From a checkpoint of a small audio embedding model: norm layernorm, activation gelu.
Rows from block 2 of a small audio embedding model, named by matrix and row number. Rows with one number belong to one neuron. Each number is 500 + 40 x the weight over its row's rms, rounded and kept within 0 to 999. All counts start at 0. Numbers have three digits each.
Before each neuron's rows are labels from the 100 clips, of 14976, where the neuron reaches its highest value: "responds to" is what is common among them; "loudest" is the band of the loudest frequency at the time of the peak. Only what is clearly more common there than usual is listed. The data: single notes of musical instruments (NSynth). In brackets: how many of the 100.
# fc1: second MLP up (model.blocks.2.mlp.fc1.weight, 768x128), inputs 0-127
# fc2: second MLP down (model.blocks.2.mlp.fc2.weight, 128x768, transposed), outputs 0-127

responds to: pitch class C# (52); octave 3 (45); organ (28)
loudest: 250 to 500 Hz (33)
fc1.119:475465534524459497516519491514498449527498531494487559542478402416501431539492497521450504469539533532431442440451553451535511503478515502483506504466468489439511425507457527547508537504555519482583465499477484528561485507504510481456580457529552556515532485420388476540524477434487564495526532431528492503565555516507473476497464525437455434490458495489470506502505521379496556462517
fc2.119:540499439529526487469484507437430465484465486497512490453507526517494526458455432476462530490452414503556505574560441504427490478505522518430522466482517455535506559501547464520530436514451550498427482507429507412419483484469528509504448544538474487519440449587574553463492521557475496470522423483472520479515436503478554498482527520485562603486475519476512488526474504574525478557510

responds to: organ (66); pitch class F# (50); octave 1 (43)
loudest: 2000 to 4000 Hz (26)
fc1.494:463492612529487511513437484535513545487451413473472472541476445526501517517489562484501513468461434423509494528470513559520453486489491496455488488604501505450432482534545464554518496526511482449488483489453460452558497466476512524419511562497499505485488469575427502558504524559495482521461489486557539524455504488507571520402445450545509411475521478565501567482454567496496490531560
fc2.494:457555452421538489467567547448471512505533536521537563471516490517488470466496453492531558484548497497478498452513488445450461500499524438467426509429457496472443542541486502428433475503449530452547524437569519488452457522483441505590559520545518493458509497413489500475511429452496517458523518516430442463533468498416484495542535512465467561490451569479473449546532456526522524445483

responds to: organ (65); pitch class F# (54); note: F#7 (27)
loudest: 2000 to 4000 Hz (32)
fc1.508:485518484516426566521529516497554441550534471507533475546472500511483566473555500491461612495542491484500482462515560589484508491476509531539497521463555514539492540492519466487532481449474524503487513471484478515487526502570465490517540500529547449498498506535431474543520483512443567509547441442461508515508509419500504547520538528483547414527494566556554554515535645398499561538536
fc2.508:487492484542490430465528510532460524499507481490511527475492529512554477536403512528513505521491515539573532502566419450476514540561510543433505529504503476527438469541558561573449483503539494475504460499508526546474483520456457480519573576534448550535559511555553524525476503460515506508571536493578467538448528541538506438421432526607517510435449487471436490528453444548497531518500

responds to: pitch class F (96); octave 4 (50); note: F4 (50)
loudest: 250 to 500 Hz (42)
fc1.660:465513519501515464493507542491443436474475563503577579565527554419543519552475479455573527489447505402535437486502463538429552452452552450510491497476480550518507505497527512500499433467493536554466474482544527477471434485484486483446550521477489532489430445522577415509469494507499440513428553498499484404501539504514489499486534549520459456449464525550492544512481448562465509496554
fc2.660:497561470549489569426533532496569566526541543566451471531514495557508524499484490499488549562507453616529506542534515456542534478544466415544464449500461506546511476480509500500535505494509505475511524534452507540580563513465489547443441506555503468528538543476462570509496551501543562532554487573523558609456443565521520493562455496491515478459493540499506460500562537464521481493498

responds to: pitch class F (83); octave 5 (54); note: F5 (52); vocal (26)
loudest: 500 to 1000 Hz (32)
fc1.176:516501553554554562513472488544403565505493505514505483518491500528490517533497561466505515586476462574481468538501429451555563416539500569493530528488523540554503491566498492498454467507525450474524519507462548436550463439528626460558542529494521435522435433463501526467474548467518464475451531482457552490444542523499547511495449491506505523516475484487557570482559462461492546490467
fc2.176:544465458446486478521534557426567495487501393486535572470500486426466432439489454472509544423530473461521548484531518553520459573463492435510483525486525474503517513541542548500507469477476538569443481510500504521461520539489465513530487443536491511519552578556506448530526457497435555517521513490535532547576455444454457581551588521461484483550544534528497510472470521509499455568511

responds to: pitch class E (80); organ (36); note: E3 (35); note: E4 (33)
loudest: 250 to 500 Hz (45)
fc1.402:486551489479427473459501564508443392471395455471514457460482461501543441489544516483467467540525581494530470546492440506552491516552577520600473493493519544488499519567510510481513464477526507493524481483498471490522500533502577496521527452529468503515509566532525468530504497563563491463536543489574522456487549490518571488553528398507481479454486544527384470532536451542481542502495
fc2.402:516465541515551530545517459514516545493569575510478551538529495519504553477495497499525479479437440472454506477602550497453518447473505527421531558533474518486497473397437507507474483518492476486516527514506509557563504506472479453524537627472604506530502509485505582467493466474509547538435466491446508551562554461579418535492479579536510504483546498489511478511484521459545495547537

responds to: octave 3 (37); organ (35); pitch class C# (30)
loudest: 250 to 500 Hz (37)
fc1.82:496414515489459598466565486471500416540501434451498527444596467513525464486500553536472470456581476478548519516529490474448428508489441495531463483518418446508501511490498475519435569479514491545475514518521527502588540427523510520478542458504559491429524569484512539485516476450533504476471505492492522535447472487451486453459570508459443489480501587522538495514582445500461484467533
fc2.82:468508474527479420563466489540557561487441482431536507519442534503513534566476477502474433551417436472516426534482472491556466467458495520474480524480555559484525520495433481536577521526447445494543411500464531530488461530462524458524437507462466505474485495529468574529503495483457515474530534499507491430567483505526518533513445501505550559463475373500510557525440476556456520543492

responds to: octave 5 (62); mallet (44); pitch class B (32); note: B5 (26)
loudest: 500 to 1000 Hz (60)
fc1.548:505475497551471426478487604506434532516553522520601490513510542523476440538467539483532493483489474493530536518551531538494482475564463512502512505478560526429475523498411467523420501538467542507628540494450403462479498506480522518541592472496493493453491445545463464511546443506534499462517507455487567474486598456505540492542566574455489476462501543498480491460502491490519481519533
fc2.548:511534457443581441493477473496455513511532538448403448528465530480489544496560481510460466458558517476506478494423397482547485517398503472491478494463504504490522501483531440465528479404499529445456538527426555465562530497574455479471502522525573529501489502441520560493552499482510467510513547558539473584508471495587487476466494496516522543508491433471490442469450555490463548533496

responds to: pitch class C# (41); instrument family: organ (36); note: C#5 (27); note: F#4 (25)
loudest: 1000 to 2000 Hz (39)
fc1.675:573486446466565570531502506530571520538507489555538502443491541524534471493532509513516506464453537492400505499545474489534528482395478497439516555468488506489460498514431544536544447456509554513502470523453491442497459510487483503526404582542578554518543476502468460560391465520477503536534475495544465468472527525472495545515427519479537521538542564461496481469459557557510480433489
fc2.675:489532490530477473480506559471451470507498512492494499523505501509487464573482562514479538510557527534552533555449532526510524523574472437546528446530482406481484489512536469481446568529509508440516487497572441475473537503521546509510544462563389447545442549488598452445510571517524550493476468561501529474487444548491525487468556527489456491518456528618465492513546437465520464441522

responds to: octave 3 (55); pitch class A (50); note: A3 (41); pitch class D# (30)
loudest: 500 to 1000 Hz (37)
fc1.635:472555430531524452504500549541513405497431503432478589419438475481465451492553539515493533531443566547478533528508552512448476481531512518553472505468513492443453552441516532500474543573455493544559544470542534559510448516476489491582560538457538449458440497479541469508477537402481477460514476497452528484480513498493499496557472434522471582501489524476448532518524525508523471465550
fc2.635:500483582397504515514525556487437599460543497522540427493502612585482515522461470423506396474483461494465469496529496532498562458497535506462504477563548489523465470547500419442534505485500545486479491552480529504463480486457503524447430472501472468543532447498481538463521520539560483475520518508579511500483471461467544485498498542466518418509574507548469478455481534538493461497438

responds to: pitch class B (100); octave 5 (47); note: B5 (47); note: B4 (27)
loudest: 500 to 1000 Hz (47); 1000 to 2000 Hz (34)
fc1.356:526494458499436513503439543443512446515522524417521430517539497461559466555514544532475431424528505533457496546494458520465502521497558503415445524487495506472447505432410475528521458513556536558457462542500539528513489514427466479579549453563459442518487465545444548442519475528414499486528481526485521573468501541522468524478429482559466482470503497422541505539481502459478502485457
fc2.356:489536569513524468524452448514526461444555502513568551548534553482487490520467466513498472531475471454406530481450504492457479547523544481501473445474481422480462450577556540553494516473470456522556556537510437457538548485553477579391526521488520505504453470418472494463571524469561554524450537531575471515560478479473554468450522515429491459492473551512485441476510521503529518493480

responds to: octave 4 (81); pitch class C# (66); note: C#4 (58)
loudest: 250 to 500 Hz (86)
fc1.315:436513514536491572486486613532472485490512524457439486498505566585550439462486515388475499522519531478542525626507495535503537454541516498484464434512510451519434533491531515433547474528478480468465491463522525405516592507525499480469475536442512480552478521508495497537485494484500473559464555437483504438434526441541488535447534551470544457498514530513503476457547490453480478490544
fc2.315:496508429522576439460497398488529513528543431467515534501496509478465516545489467616515511482455446483463479457548475488459507519527514489508478564528482545474477436528496452460477413523535446517568461499465514553464425495500537530511521521556525505488542493535443447483529580475553472558517455471527522512524519528625536485513451499582401527530507484524500458523485507528460494495549

responds to: octave 3 (74); pitch class G (60); note: G3 (51); organ (34)
loudest: 250 to 500 Hz (36)
fc1.480:483528471504422525463563480507452461563472504528473586431471483490542465557557510395518549488498487439453494479422552517533532534487510491473428510484466566527504509462466517522486515546504482552509474545526488524490521442482509495472434580506444449510450562491499501526534459474511518474572442489520548528486465463476551501437546533497496517485467452520462458502554548536493575427379
fc2.480:508430445523487459569465502486501550445534558450491461519527469481449541424461547519475478508487530546537461458610391503476502558518459508537531516459478421475494482496503474530507528417473525516434511456519524523455502525450527503498578441436552500458558456501516502502464607506497504471473485484460490440438525571553479494547473519500491520489518545494504574530493477422487456554534

responds to: pitch class F (69); octave 4 (52); note: F4 (48)
loudest: 1000 to 2000 Hz (32)
fc1.5:514467452446454488538504485486440429577483448516526555518505548398516506538512500498445446486431503565501470517573448551506490477553507499469567489469500518467453538510523527426459539491483510478477524504517520508504497457433416512515512528456527557426419539538507519526484494495464488464497415444479544430474546529520520488548528529438470488400451499426468498480553541505512473431449
fc2.5:450476584499547540495560482523593527414466527469481542453491492534524491475461652558563506549471521519524547539513474491494546532503565554521436538454450504556478496512527476563538540508566492482499513465419523593480501498534558469526524501466487425495530481499466511488557494453477509530442495578459481545488502533543466522464487519545525527565529503549516488492516445473558494527511

responds to: pitch class F (45); octave 3 (43)
loudest: 500 to 1000 Hz (38)
fc1.202:517577523544539525527500532411489500453443480558538584483495518468546448512506494558514475466470480497502541522470438538547563551502554486417526445535532491542470501564510534492553478430475505489512531461539563511463514462437507558485462473459514579511529503517568436506562511444512530518497481471489553458442512551402468484481533555463501464482445577460569503512480545529528486499427
fc2.202:481478497501501519533458490527461476501488458528512460465475508525443587474486472469491514471572486507520484519526591508487471413489476495513515548498432490499438457488449491540502455493539479472538494517440453490534527481606490462462549563521489415496406484500433550516469407518516440469490499513464508516569567454553519429528458459539495576525583484532545499485496543439451539507576

responds to: pitch class C# (99); octave 6 (50); note: C#6 (50); note: C#5 (25)
loudest: 1000 to 2000 Hz (47); 2000 to 4000 Hz (35)
fc1.465:489542467488505503525478458501526518559504514536602554493537450502484414460532494487481503499498533459447493514504450516464487457561555490444503433518520522503489502514466516535638481503486586511584540529461520466523473508510462466530468443463535448448500466439555461499492475519472527470535485447497423471497436498558457533458468425561473504440484541523527483535463494632535478501535
fc2.465:500510474556440436462472478514505515572548467409489469548514491466513500458519497498529456461537529408517499479479550539486555511461459471479457521525429498472506530476448530506527529563454480455568433483515480433442515524536520458453582550468526492505497495491477446390532463504518474482493471505550471502492509459384432482504488533513500518545493548558546484498481466438522436390463

responds to: octave 3 (77); pitch class C# (72); note: C#3 (66); pitch class: C (27)
loudest: 250 to 500 Hz (51)
fc1.718:480474450539460450460477444549502526565498434465500489504435492488514445514493537522528523479517481536518500547514526446529513592518473513531563523465435465428620437467593504435508496481502600498486508538526514479432481460507532553501491506532566479541511482484475503538405524487522594498499520545513609537511522484520515467433589488540523547468534481500485482535511498520501539459497
fc2.718:512535516541501500534500567517487544437428540481478518449584466493458565486465510484438511524486520499564553492544511497541527503452578462538514495466508572502393520560462502602538517535442445527461526472514437506501588486525476452481507536533519473482471522498439540487570433498404403493507449495539436497451461527512512494480471468405463489521497524493527495505469475454492506538487

responds to: octave 3 (88); pitch class C# (87); note: C#3 (81)
loudest: 250 to 500 Hz (39)
fc1.657:546476486568469531499492559510511504494589541509464526580482506451493522471497524451499498473551521512503528498515442524509543538562538485501485504502509561519483540450602572442450513517460433527538468472519516494485528542542516509482522533494425503484447504547462551529463557408468466545569468492438475479474440558485514525412513511498530370522502533497560408522468510554514447498474
fc2.657:487522535517515495452485527508496452609469482492497518486461549468543509521526478529476483555453493511470512508492478460466484467521473509491491473459482485513484400520445551516529485508587479464514605509408501453470458443564524511490604523491548527558503459524441497556499517570528512419511559517501525488491573528483441548492490481504475605558484499490559521470387475453517508434494

responds to: octave 5 (40); pitch class B (29); note: B3 (26)
loudest: 500 to 1000 Hz (40)
fc1.387:499543448485443401478477498536513420546491465505474437514484509487467418459514490516467419498537528454413603498517522474505472499465495473564523474461523472478523479483558503527509491507447557482485511559504514475421538451446481507504469472544456409500510537525502489581456433412474493489496525520566498529497505453481518537484476530441488415561552574479561437527504545473536506520512
fc2.387:430481501533563472547466532494471537525482506506565557443511517471560622552510534475479622503447454502555473541521451588447503460503511456439490527483410491456489472528499521483509503490496482452530468545515434486503486522498525493471533529463504494488475469486460567434497534546483449547501428458490527465457511544508459460461455409509472506453465425519454490526467545434463473484465

responds to: pitch class C (100); note: C4 (33); octave 6 (29); note: C6 (29)
loudest: 1000 to 2000 Hz (38)
fc1.225:466510484540523523544459559521458560443488427482456525446507415436503475536504526525508455509490474552475571486516479517539434497472485442468475517456442520435539469522447480521614494499432472502479461523480470514498422446507454437466519490474461504519578509412463443498508399509479470457512512548489574509429478464461562489469500450492460503493515462436475562526474522491428491509483
fc2.225:428485531522474460497488584538516564525509497447475587403530519588515491553511484512501478489425511474532463508511565490523534414531512446488471510418528506515517508426526453497462431555493540473482490564551522514493507511528518537465476535574477403503549502504436490502472478448501541501520441490473530542524544554511458533534475468484465522523622555514496556506533511527455491435535

responds to: pitch class F (96); octave 4 (47); note: F4 (47); organ (41)
loudest: 250 to 500 Hz (54)
fc1.466:468507576480482560516481542513486530531487482557522487509536484495552580500473537428509483551442498613476466540483458491454434479506534475461491501525467474497433565470510568527504560507455468546486504419410471472531536507490479529451533511530508497452513460436486517510529554515472428467508525478464503484459466400549448434445503508512518549492424577550521484508506512436427488437525
fc2.466:482492428529465436459510478404559554503522533477466517485424518466541457474455492494519493502501467422579430505564513521547503520542497494488449546510617537447494482498572430512467462537519529469502498548514556510433529462476508483566518539545434465495528530555445469461544507469549633508528462529535515480527505553469533538539511527470500472500451480539518552507496485458547531530481

responds to: pitch class C (100); octave 5 (83); note: C5 (83)
loudest: 500 to 1000 Hz (58)
fc1.9:458472549467485527541463455490480529543448506490483459547463533517473553536502544458563479507571499571489481528468462449513457478488496515518496551450496544496560544402535536465553460528537519559504421540464460547470464492584506460517597540527501518561480505503494469457462514506396553471447518441432523479467542436433508503458486509449483546526537477505430480489478535494499589544524
fc2.9:510535483482512494476533572571485527466533487499504579476484495468527464464507430547506499490452536444572543434510509561529514500552553454516528381552580495472490447537530461523512527441516509475542586491518562515539525518470509562482453481554549518441525474531484541581549487493568491502513514514579505521528521572498544551577516496562553500500474548481585544509513460521518524552500

responds to: pitch class C# (99); octave 4 (63); note: C#4 (63); note: C#5 (27)
loudest: 250 to 500 Hz (45)
fc1.493:507558465482535523534415469540506427526569488458476502451500528463537459477492576471497477458459520494527484512530466581462604522528466474490528474556453472493472506452493497511559436480524503389523515529525470491515476528579504484490494487495527500430492520528479546440550462492489457545459540526500535514447448403537481514467420463477465454506467521543591459561486521520542446413504
fc2.493:478489442565458489458503513528509504490457498539493547529536539558470548500504492552476495553489479509503580547464543485479571490504510454476450492467502513517508455533479578484542539618441566571500589512421493417467475492466473557519572539477444491595433499485484520488482510476449483507514504530521445494531483517540431466483494567458470478516550581522474521566468441509511549449473

responds to: pitch class C# (100); octave 3 (93); note: C#3 (93)
loudest: 250 to 500 Hz (49)
fc1.490:552523522544504547414472484523501487544454494475508502462498451481482545442478465462516447511534489479574515423509475471517498444476509465484451470436496532588472455503513505510495517439449495460568470523491476499427514479537546546463464514490502587534430460523434561502470487443516507618510434528528601512500539505441508537504489480425480480431451434545550523506476496520466569484539
fc2.490:498508445531435483544484580465556475524564446531572482541526598548519478464464535530449572538550509499479517524440466498435501474499536507507480459570479495549541438533444526499482485498476524493530476449563463482545506526546539562479543492531536479523533475524507437508472488461595492513544398528480463481503519534535496555470479464514440527529587579606534478499494509524538475473509

responds to: pitch class C# (85); octave 3 (59); note: C#3 (55)
loudest: 250 to 500 Hz (38)
fc1.694:525495491542493487513471475541509418524589498505471642456446505556426522402505460476568485476523509547469476533571483534529562512443523476476467515541521488462596499490470532513478528469471533516550439457546565460512516465489570542539563515477506537502497480449506447542538523481450451496528499549574553456549480465488467472548474436490508541475471469537460474533512528508511547452479
fc2.694:426535494474486514494484513444477518522422545554553419538560501437563500577524525560490574559438506493540522460513497500512434502511522524469529457477545535581436399513500505461501500577517435487472530487440471515538526518477428474443492424503490470446492532522488545475419513523526501532524441558456455489507500481561527495468537545465490484507549515463534515436480462546546459548461

responds to: pitch class B (92); octave 4 (76); note: B4 (76); organ (34)
loudest: 250 to 500 Hz (59)
fc1.344:575447498505498515525480470501509407532427532480467475492561446525491489546487499555474460510515497483516566561547475451439583431530469541482538521545457473438448521549473521506448510482504499483545529503406455438463558437478526512583485525495506507547490491491463549462483531474453531492545465412477437537504476605499514459499494539579466474470469540520459461516591500500514530465475
fc2.344:467533453501582503482564493495460524481549468568551535437493537498526530491520562412471522454472529474504466515455499535507453554501502469456476521496542487617484524489543470484579511490478454486482427462652500544469429545533418476495499468456468544477496467537502470530482498536517509504513496511525557496518504409477557493469528531466517540555515487491558590473446516513473461497454

responds to: pitch class C (54); octave 5 (48); note: C5 (44)
loudest: 500 to 1000 Hz (38)
fc1.172:483423541530532549463489581535471521456544408504523558490539491479507505466487536428526436461461557535545539457488498466444423482533480489518471479528541542482522590476496492502509494475525454462464523482558446530478496518517470477413472559542450414539461540458559508476460460498481435479504556464447506470449497497474536489451511531490483404465406554537556495536541527543516488490459
fc2.172:503536559463409440538465490475528563567469506484421420505544577464523494499534490469525532562529458464468414506478459485574548454440514466460489518454501468508497449521411452507513479451496506571562447536420478516570492502469544520565512475450521575500522474518442471514548488476504517441499461518573462467536495532465482464522422461491499529534531467469519478487433497497473471529523

responds to: organ (70); pitch class C# (44); note: C#3 (26)
loudest: 250 to 500 Hz (40)
fc1.432:510487535586470492559574530537562499531543483517482440493417454511578488557546464467509526455463568500506489461467494488504500460572453492521506550526481537455516531576497584518454524481509535515481483488492536491477480475492529553514491509531587502505509537540485529591555492505523551452473503469557561647495478452518541486534583479570514561533472482533542449506505476512553474482480
fc2.432:487495466448575494510411551469410484539436485505517546553578504540475509465481569514458456512586470488543517543550489515538552597433562498561514475497523467568478488457464474565562520522459465505443518480543469543481526499489514464494491489435489488492466427479512483458502489450498447479545529578478526401502500555516483506471540547512512458428517555488433506529521496530490560478496

responds to: octave 5 (56); organ (49); pitch class B (44); note: F5 (26)
loudest: 500 to 1000 Hz (34)
fc1.386:513554460460507484487535486483472483523492610547527445555493512515492491497512525577492484469505489474531513491467531528514525503578537510497477525457488482551480448560510509525561431359520492505480530490483519471459506516484552522473503514515382467515545416527518508456496481398485502463545522511518627498526486510500534478512530542492458425536543554508526508572476449516504475446596
fc2.386:555513529561481525521495527563506530483475522487531539519500529452505551551470511435526581474513536596516487562553421497539481472464471499475567445566426554514498588517521598529493501555495543486558510511451476558539505547594517512511496543480553561501493543484460479558502520529496509540449444460505502512472514504472491506486472531516535518429523501549467494517523580477444542592433

responds to: pitch class B (43); pitch class C (35); octave 6 (28)
loudest: 2000 to 4000 Hz (27)
fc1.76:498521502530502605542475521563446502513494547471453522549520539469467496546481429460479430581499504513470485534560573482532508411469431493500493505467413471486481540607533488497575529503602478516533474514496497549502534508433520487550565508495508420546486495515554473462533493474484511544525468469448493530490532514378553533478469529496475504515545501470538502553463505465446461527521
fc2.76:486467534477480397458566468485528517491529484571501463493474455516476511492397571512488508511389457494479516489476482456446499488465559479480500453547542493495590484425473478512508446460435529493500510502497501574479469494515450462484391529555463541457510498558439473491472541505559440550503499508572527478497490493549487493536496514490484499530498465495422526436518508554569556520597

responds to: octave 4 (62); pitch class G (49); note: G4 (43)
loudest: 250 to 500 Hz (48)
fc1.574:486508449509413510557439412491535555446460483504407548480486509490513478463484466542570498510514562398465487491504480506455549551411522554447467401409525497546464484517475456469463493486447518495531490508481504579482488504481493499516472511495450494472506489526484455497498544472457478415506524564527528551523537512493519502444465540468531496424566491532414464491573518530456497460472
fc2.574:465520497524452459519554500441485454540539517529549492588493491467486477532450480455559507467483490512557395550487543485544538421594456445492556552443504480505515532433502506531529489538529522542509508496556439415528545518532483472512560530500534473516518542509525513448478457558602525506484515418517533511500503508483572580454577471529447550577482467488520544473497483492516538508478

responds to: pitch class F (92); octave 4 (83); note: F4 (80)
loudest: 250 to 500 Hz (57)
fc1.340:450550513483561474478467477500473486531486466599474533521515481441549424534498566448503473572495474508506427467530475484485437477525509487426488525522489478500504446552483535553438449523486543528510452505459552565536531516457459533484499444519511461452557549493518495444526486519531548513438504532539568404487516490495582520494442494452447490477495509502581546470580485470387447492508
fc2.340:511444548493494566546495563584517550502474560517503494490429501488519515565450429501502526525416527481480489556576521441457539568494528467534499477493511525550515460527469494473589545488534476455487509570502496544490468547440467495520540504479458445536424468583537467521513583475461508490524529549444513431539501440508479481550490461444517484529445492487492537561504568451579505498443

responds to: pitch class C (83); organ (50); note: C4 (36); note: C5 (36)
loudest: 500 to 1000 Hz (38)
fc1.281:548464592506464527531482564493493504514476525502521501485499585563444502440526509501547523502565439525513541486527455465454491456505412519441511477427439541504498551516498522506511477460487562511450568532412525587501505466476458524544452480499468519453559488488511531518495550497479481416504466500488509539471492509474576483534550511459502456401495555561528485461524509458447578489599
fc2.281:450515546477509470555506473484443448496504494557392475523452503466561517518442465501449461501429545471485473519453487445510517441519526430549486488519546511493505519518524479475492564441471446534531509513630577464476546551491559541543547486500503548489420529455469442505469485488557411513468523488480501471437501502530538490498500482588528489557484469497486593514511479524547480512418

responds to: pitch class C (100); octave 4 (93); note: C4 (93)
loudest: 250 to 500 Hz (53)
fc1.451:498521521521428433480453465506480509588381511450474546475465521468586506465525510489499483478457468538611494530479477465590550500489542457549461500464488442505565528486520409491516479494422532505468478561570405498499544478508569497557495536526480439512474534526463490475450517468497444542448484461512492518505515496474515490470442456530462492501542518504479462519554553538484545426505
fc2.451:477492422528471549395484515539435577529547464553495463406548544521494492461554591460451413498481506496464545491473546530536551539532528468475495491484467437533559472530516489576479550605537499510469539512464537438415415450496500509477463532526529496482534496477452510522519483507502542473562416515468547478471506452485473497513517548447507495529515471515496523459531484497479537529443

responds to: organ (58); pitch class D (56); octave 4 (40); note: D4 (33)
loudest: 250 to 500 Hz (46)
fc1.423:449463551441486512475551545532435577434453583543453507483492530473484548440468464518551555490523447459468579498515519471519484535502466521574539577516398590540521505507566448482476523453536486502500527490457507492495478488480485529480506447568457479479486557484475416515444458500507539493489479551512475537423477539480499574514500504466505502508490541483476547509504440406474578483548
fc2.423:548516500552494475532541484521535440533495406430555511487514558492481531562538537509433515523575549555502485490596440559482529428547453491491467511513573494442453454483508527519486504524485525499468543534483534473517517595475491518534486549496520478538575411550517589514495499525448505466424466460495497458560523461558477486532469510543524515511521497505541440587533543546519469517449

responds to: pitch class C (99); octave 4 (38); note: C4 (38)
loudest: 250 to 500 Hz (34)
fc1.249:439543474538445469478467502623477547548476496470466505533473516447441502549489503508523441503460486449490515464509522510529518476516556521464505489446421517442515490485553488524487513529496522585488441548497520501544522446542488409453424570515532533528465499513519477464521440554482600539487516529523544560475466502429559517522492446484428529436515462517531571531519470481541592510534
fc2.249:505508472466496497426479510410506517486510446482572492481543502580547473455511582472450570543420575610539529572550531593498452509530544506530503529501465437537462530509458531505508463496515536456535508522541531495433494514482501572558544469530526504486553531492476544524533506460527470534501481459479499463503589541536513480417452445456457475549549518531471496502535484532468493437520

responds to: octave 5 (41); pitch class C (31)
loudest: 500 to 1000 Hz (45)
fc1.740:515451508488548443513461510512542530559542590493519416522532521510480459533488475517446572436499554471543603492509537461471476538503473481556567592408512529496519502527513532440511497504476552498499495500501487525420484410440549517465495474469483413482509476489556458463545539471487480457500526495514506537482458553460492528530489498439451545459583558538442460474474545512531521492573
fc2.740:460498531506526535486528515477415546480417437431483499483489529506516596553509457483507431535528457515461436505507486523504479437497504486445487376554461494453438501450503520525456486449473466466456503540513533472505490565516515502475429499452515477393442495510435500522435457507475537494429440514517502483545486497515479515455498431458528497467471459540481455508502544518453549498384

responds to: pitch class F (78); octave 4 (63); note: F4 (57)
loudest: 250 to 500 Hz (73)
fc1.193:479583455514570542516510464438537538556497428489478485477539475495462543449455452492506520567539535503531473541383475523485507421547444479497552528444458508535467550456429495513564580500519515469496487494496509538525523458506482548498505503465507435473439497451572448462533524537479522521493456462575550482556459471473536442517513481487516535473494477560517507453570501450413472476571
fc2.193:522439451466455476561499521518546491530495538508529499541467604507536443549570513502488413447426485495469502525562477495465487623410537523552511470501581521495407494554509467527472544518476446564469539480546499456455492465470466449495527474473460461445501460563512530431479507470491524448516525508465469460466475514515475519536501510534508525529519520466523407526463442535510540457449

responds to: octave 3 (58); pitch class D (35); note: D3 (32); note: B4 (29)
loudest: 250 to 500 Hz (37)
fc1.745:464490518516498433498501477424480508528540507512535482548502560511502407527540532446553489424532481570449537522582521501493592584506465561472496494472534538507445537505442476448501440468457425472495508463449469488452545501449483513514491443540515428491547431554463508447521451572512483523523476515532504506540538557514502503438521577401464455439542500527538481467528488467495528517488
fc2.745:538505540518563550578444580542540475525506487471495475444533539572530526553479493513503481561563514527466448525495443519493434467496557458511553492522495474525480586506594512559512504529542525459441508493535452537578493474564473464517532531483411510521477524484542512527510574465507528502478519484523543525546463510537491530539512457627554573579472497520512471516506576530462485496517

responds to: organ (50); pitch class F (46); pitch class: C# (40); note: F4 (25)
loudest: 250 to 500 Hz (60)
fc1.146:601576531492454576547562541515489480558475517418401446470454502606545410495528486501452499528508499470579480492482442542482490425510496449494502567502454532502454461496568553476459539485437527475443505501516485465497477441467555445477549494449415498476517520542482525446523537508502521528461471506499528520416490435498498437487490492525454492504522517494495523506480504556540529491527
fc2.146:420544492577581451498487508528495501471505533543508577565550518476541604536485499476562500453516555490448496530491613481462505519450579539527511477482475450463510496491469518532483483513525468473517506537518581569485528542516459548512511555543609505546535477486510448515491517539576490509558521506576495554563511537526452526528509539482545525403505497533468474500532544477483507489449

responds to: pitch class E (68); octave 4 (59); note: E4 (55)
loudest: 250 to 500 Hz (44)
fc1.108:445502523553419499465552404492466578487370540537489478488521521533496541432495481460518532485543545445440500523478488515487475546561477490471530515412490514466530482463542551460506504490517509422532561493533474566523521495514483509506501607534422446479559575428486530510522584497534467470461500520541509479433494520502545446512501562510454447511532533496501488541549495501513488449494
fc2.108:472480493455534477499493594460505420523547524500407496569486521472450482536494507417520486517506516483542494510584535441556533481438541543469489503515453519547460545569469534486426485476527451530511550481449522469543506572535522531503486459458585474496467472553557442491469443459504519461528535480433536504445532544534439458520579487450540516409419500467512477496506483533467504497471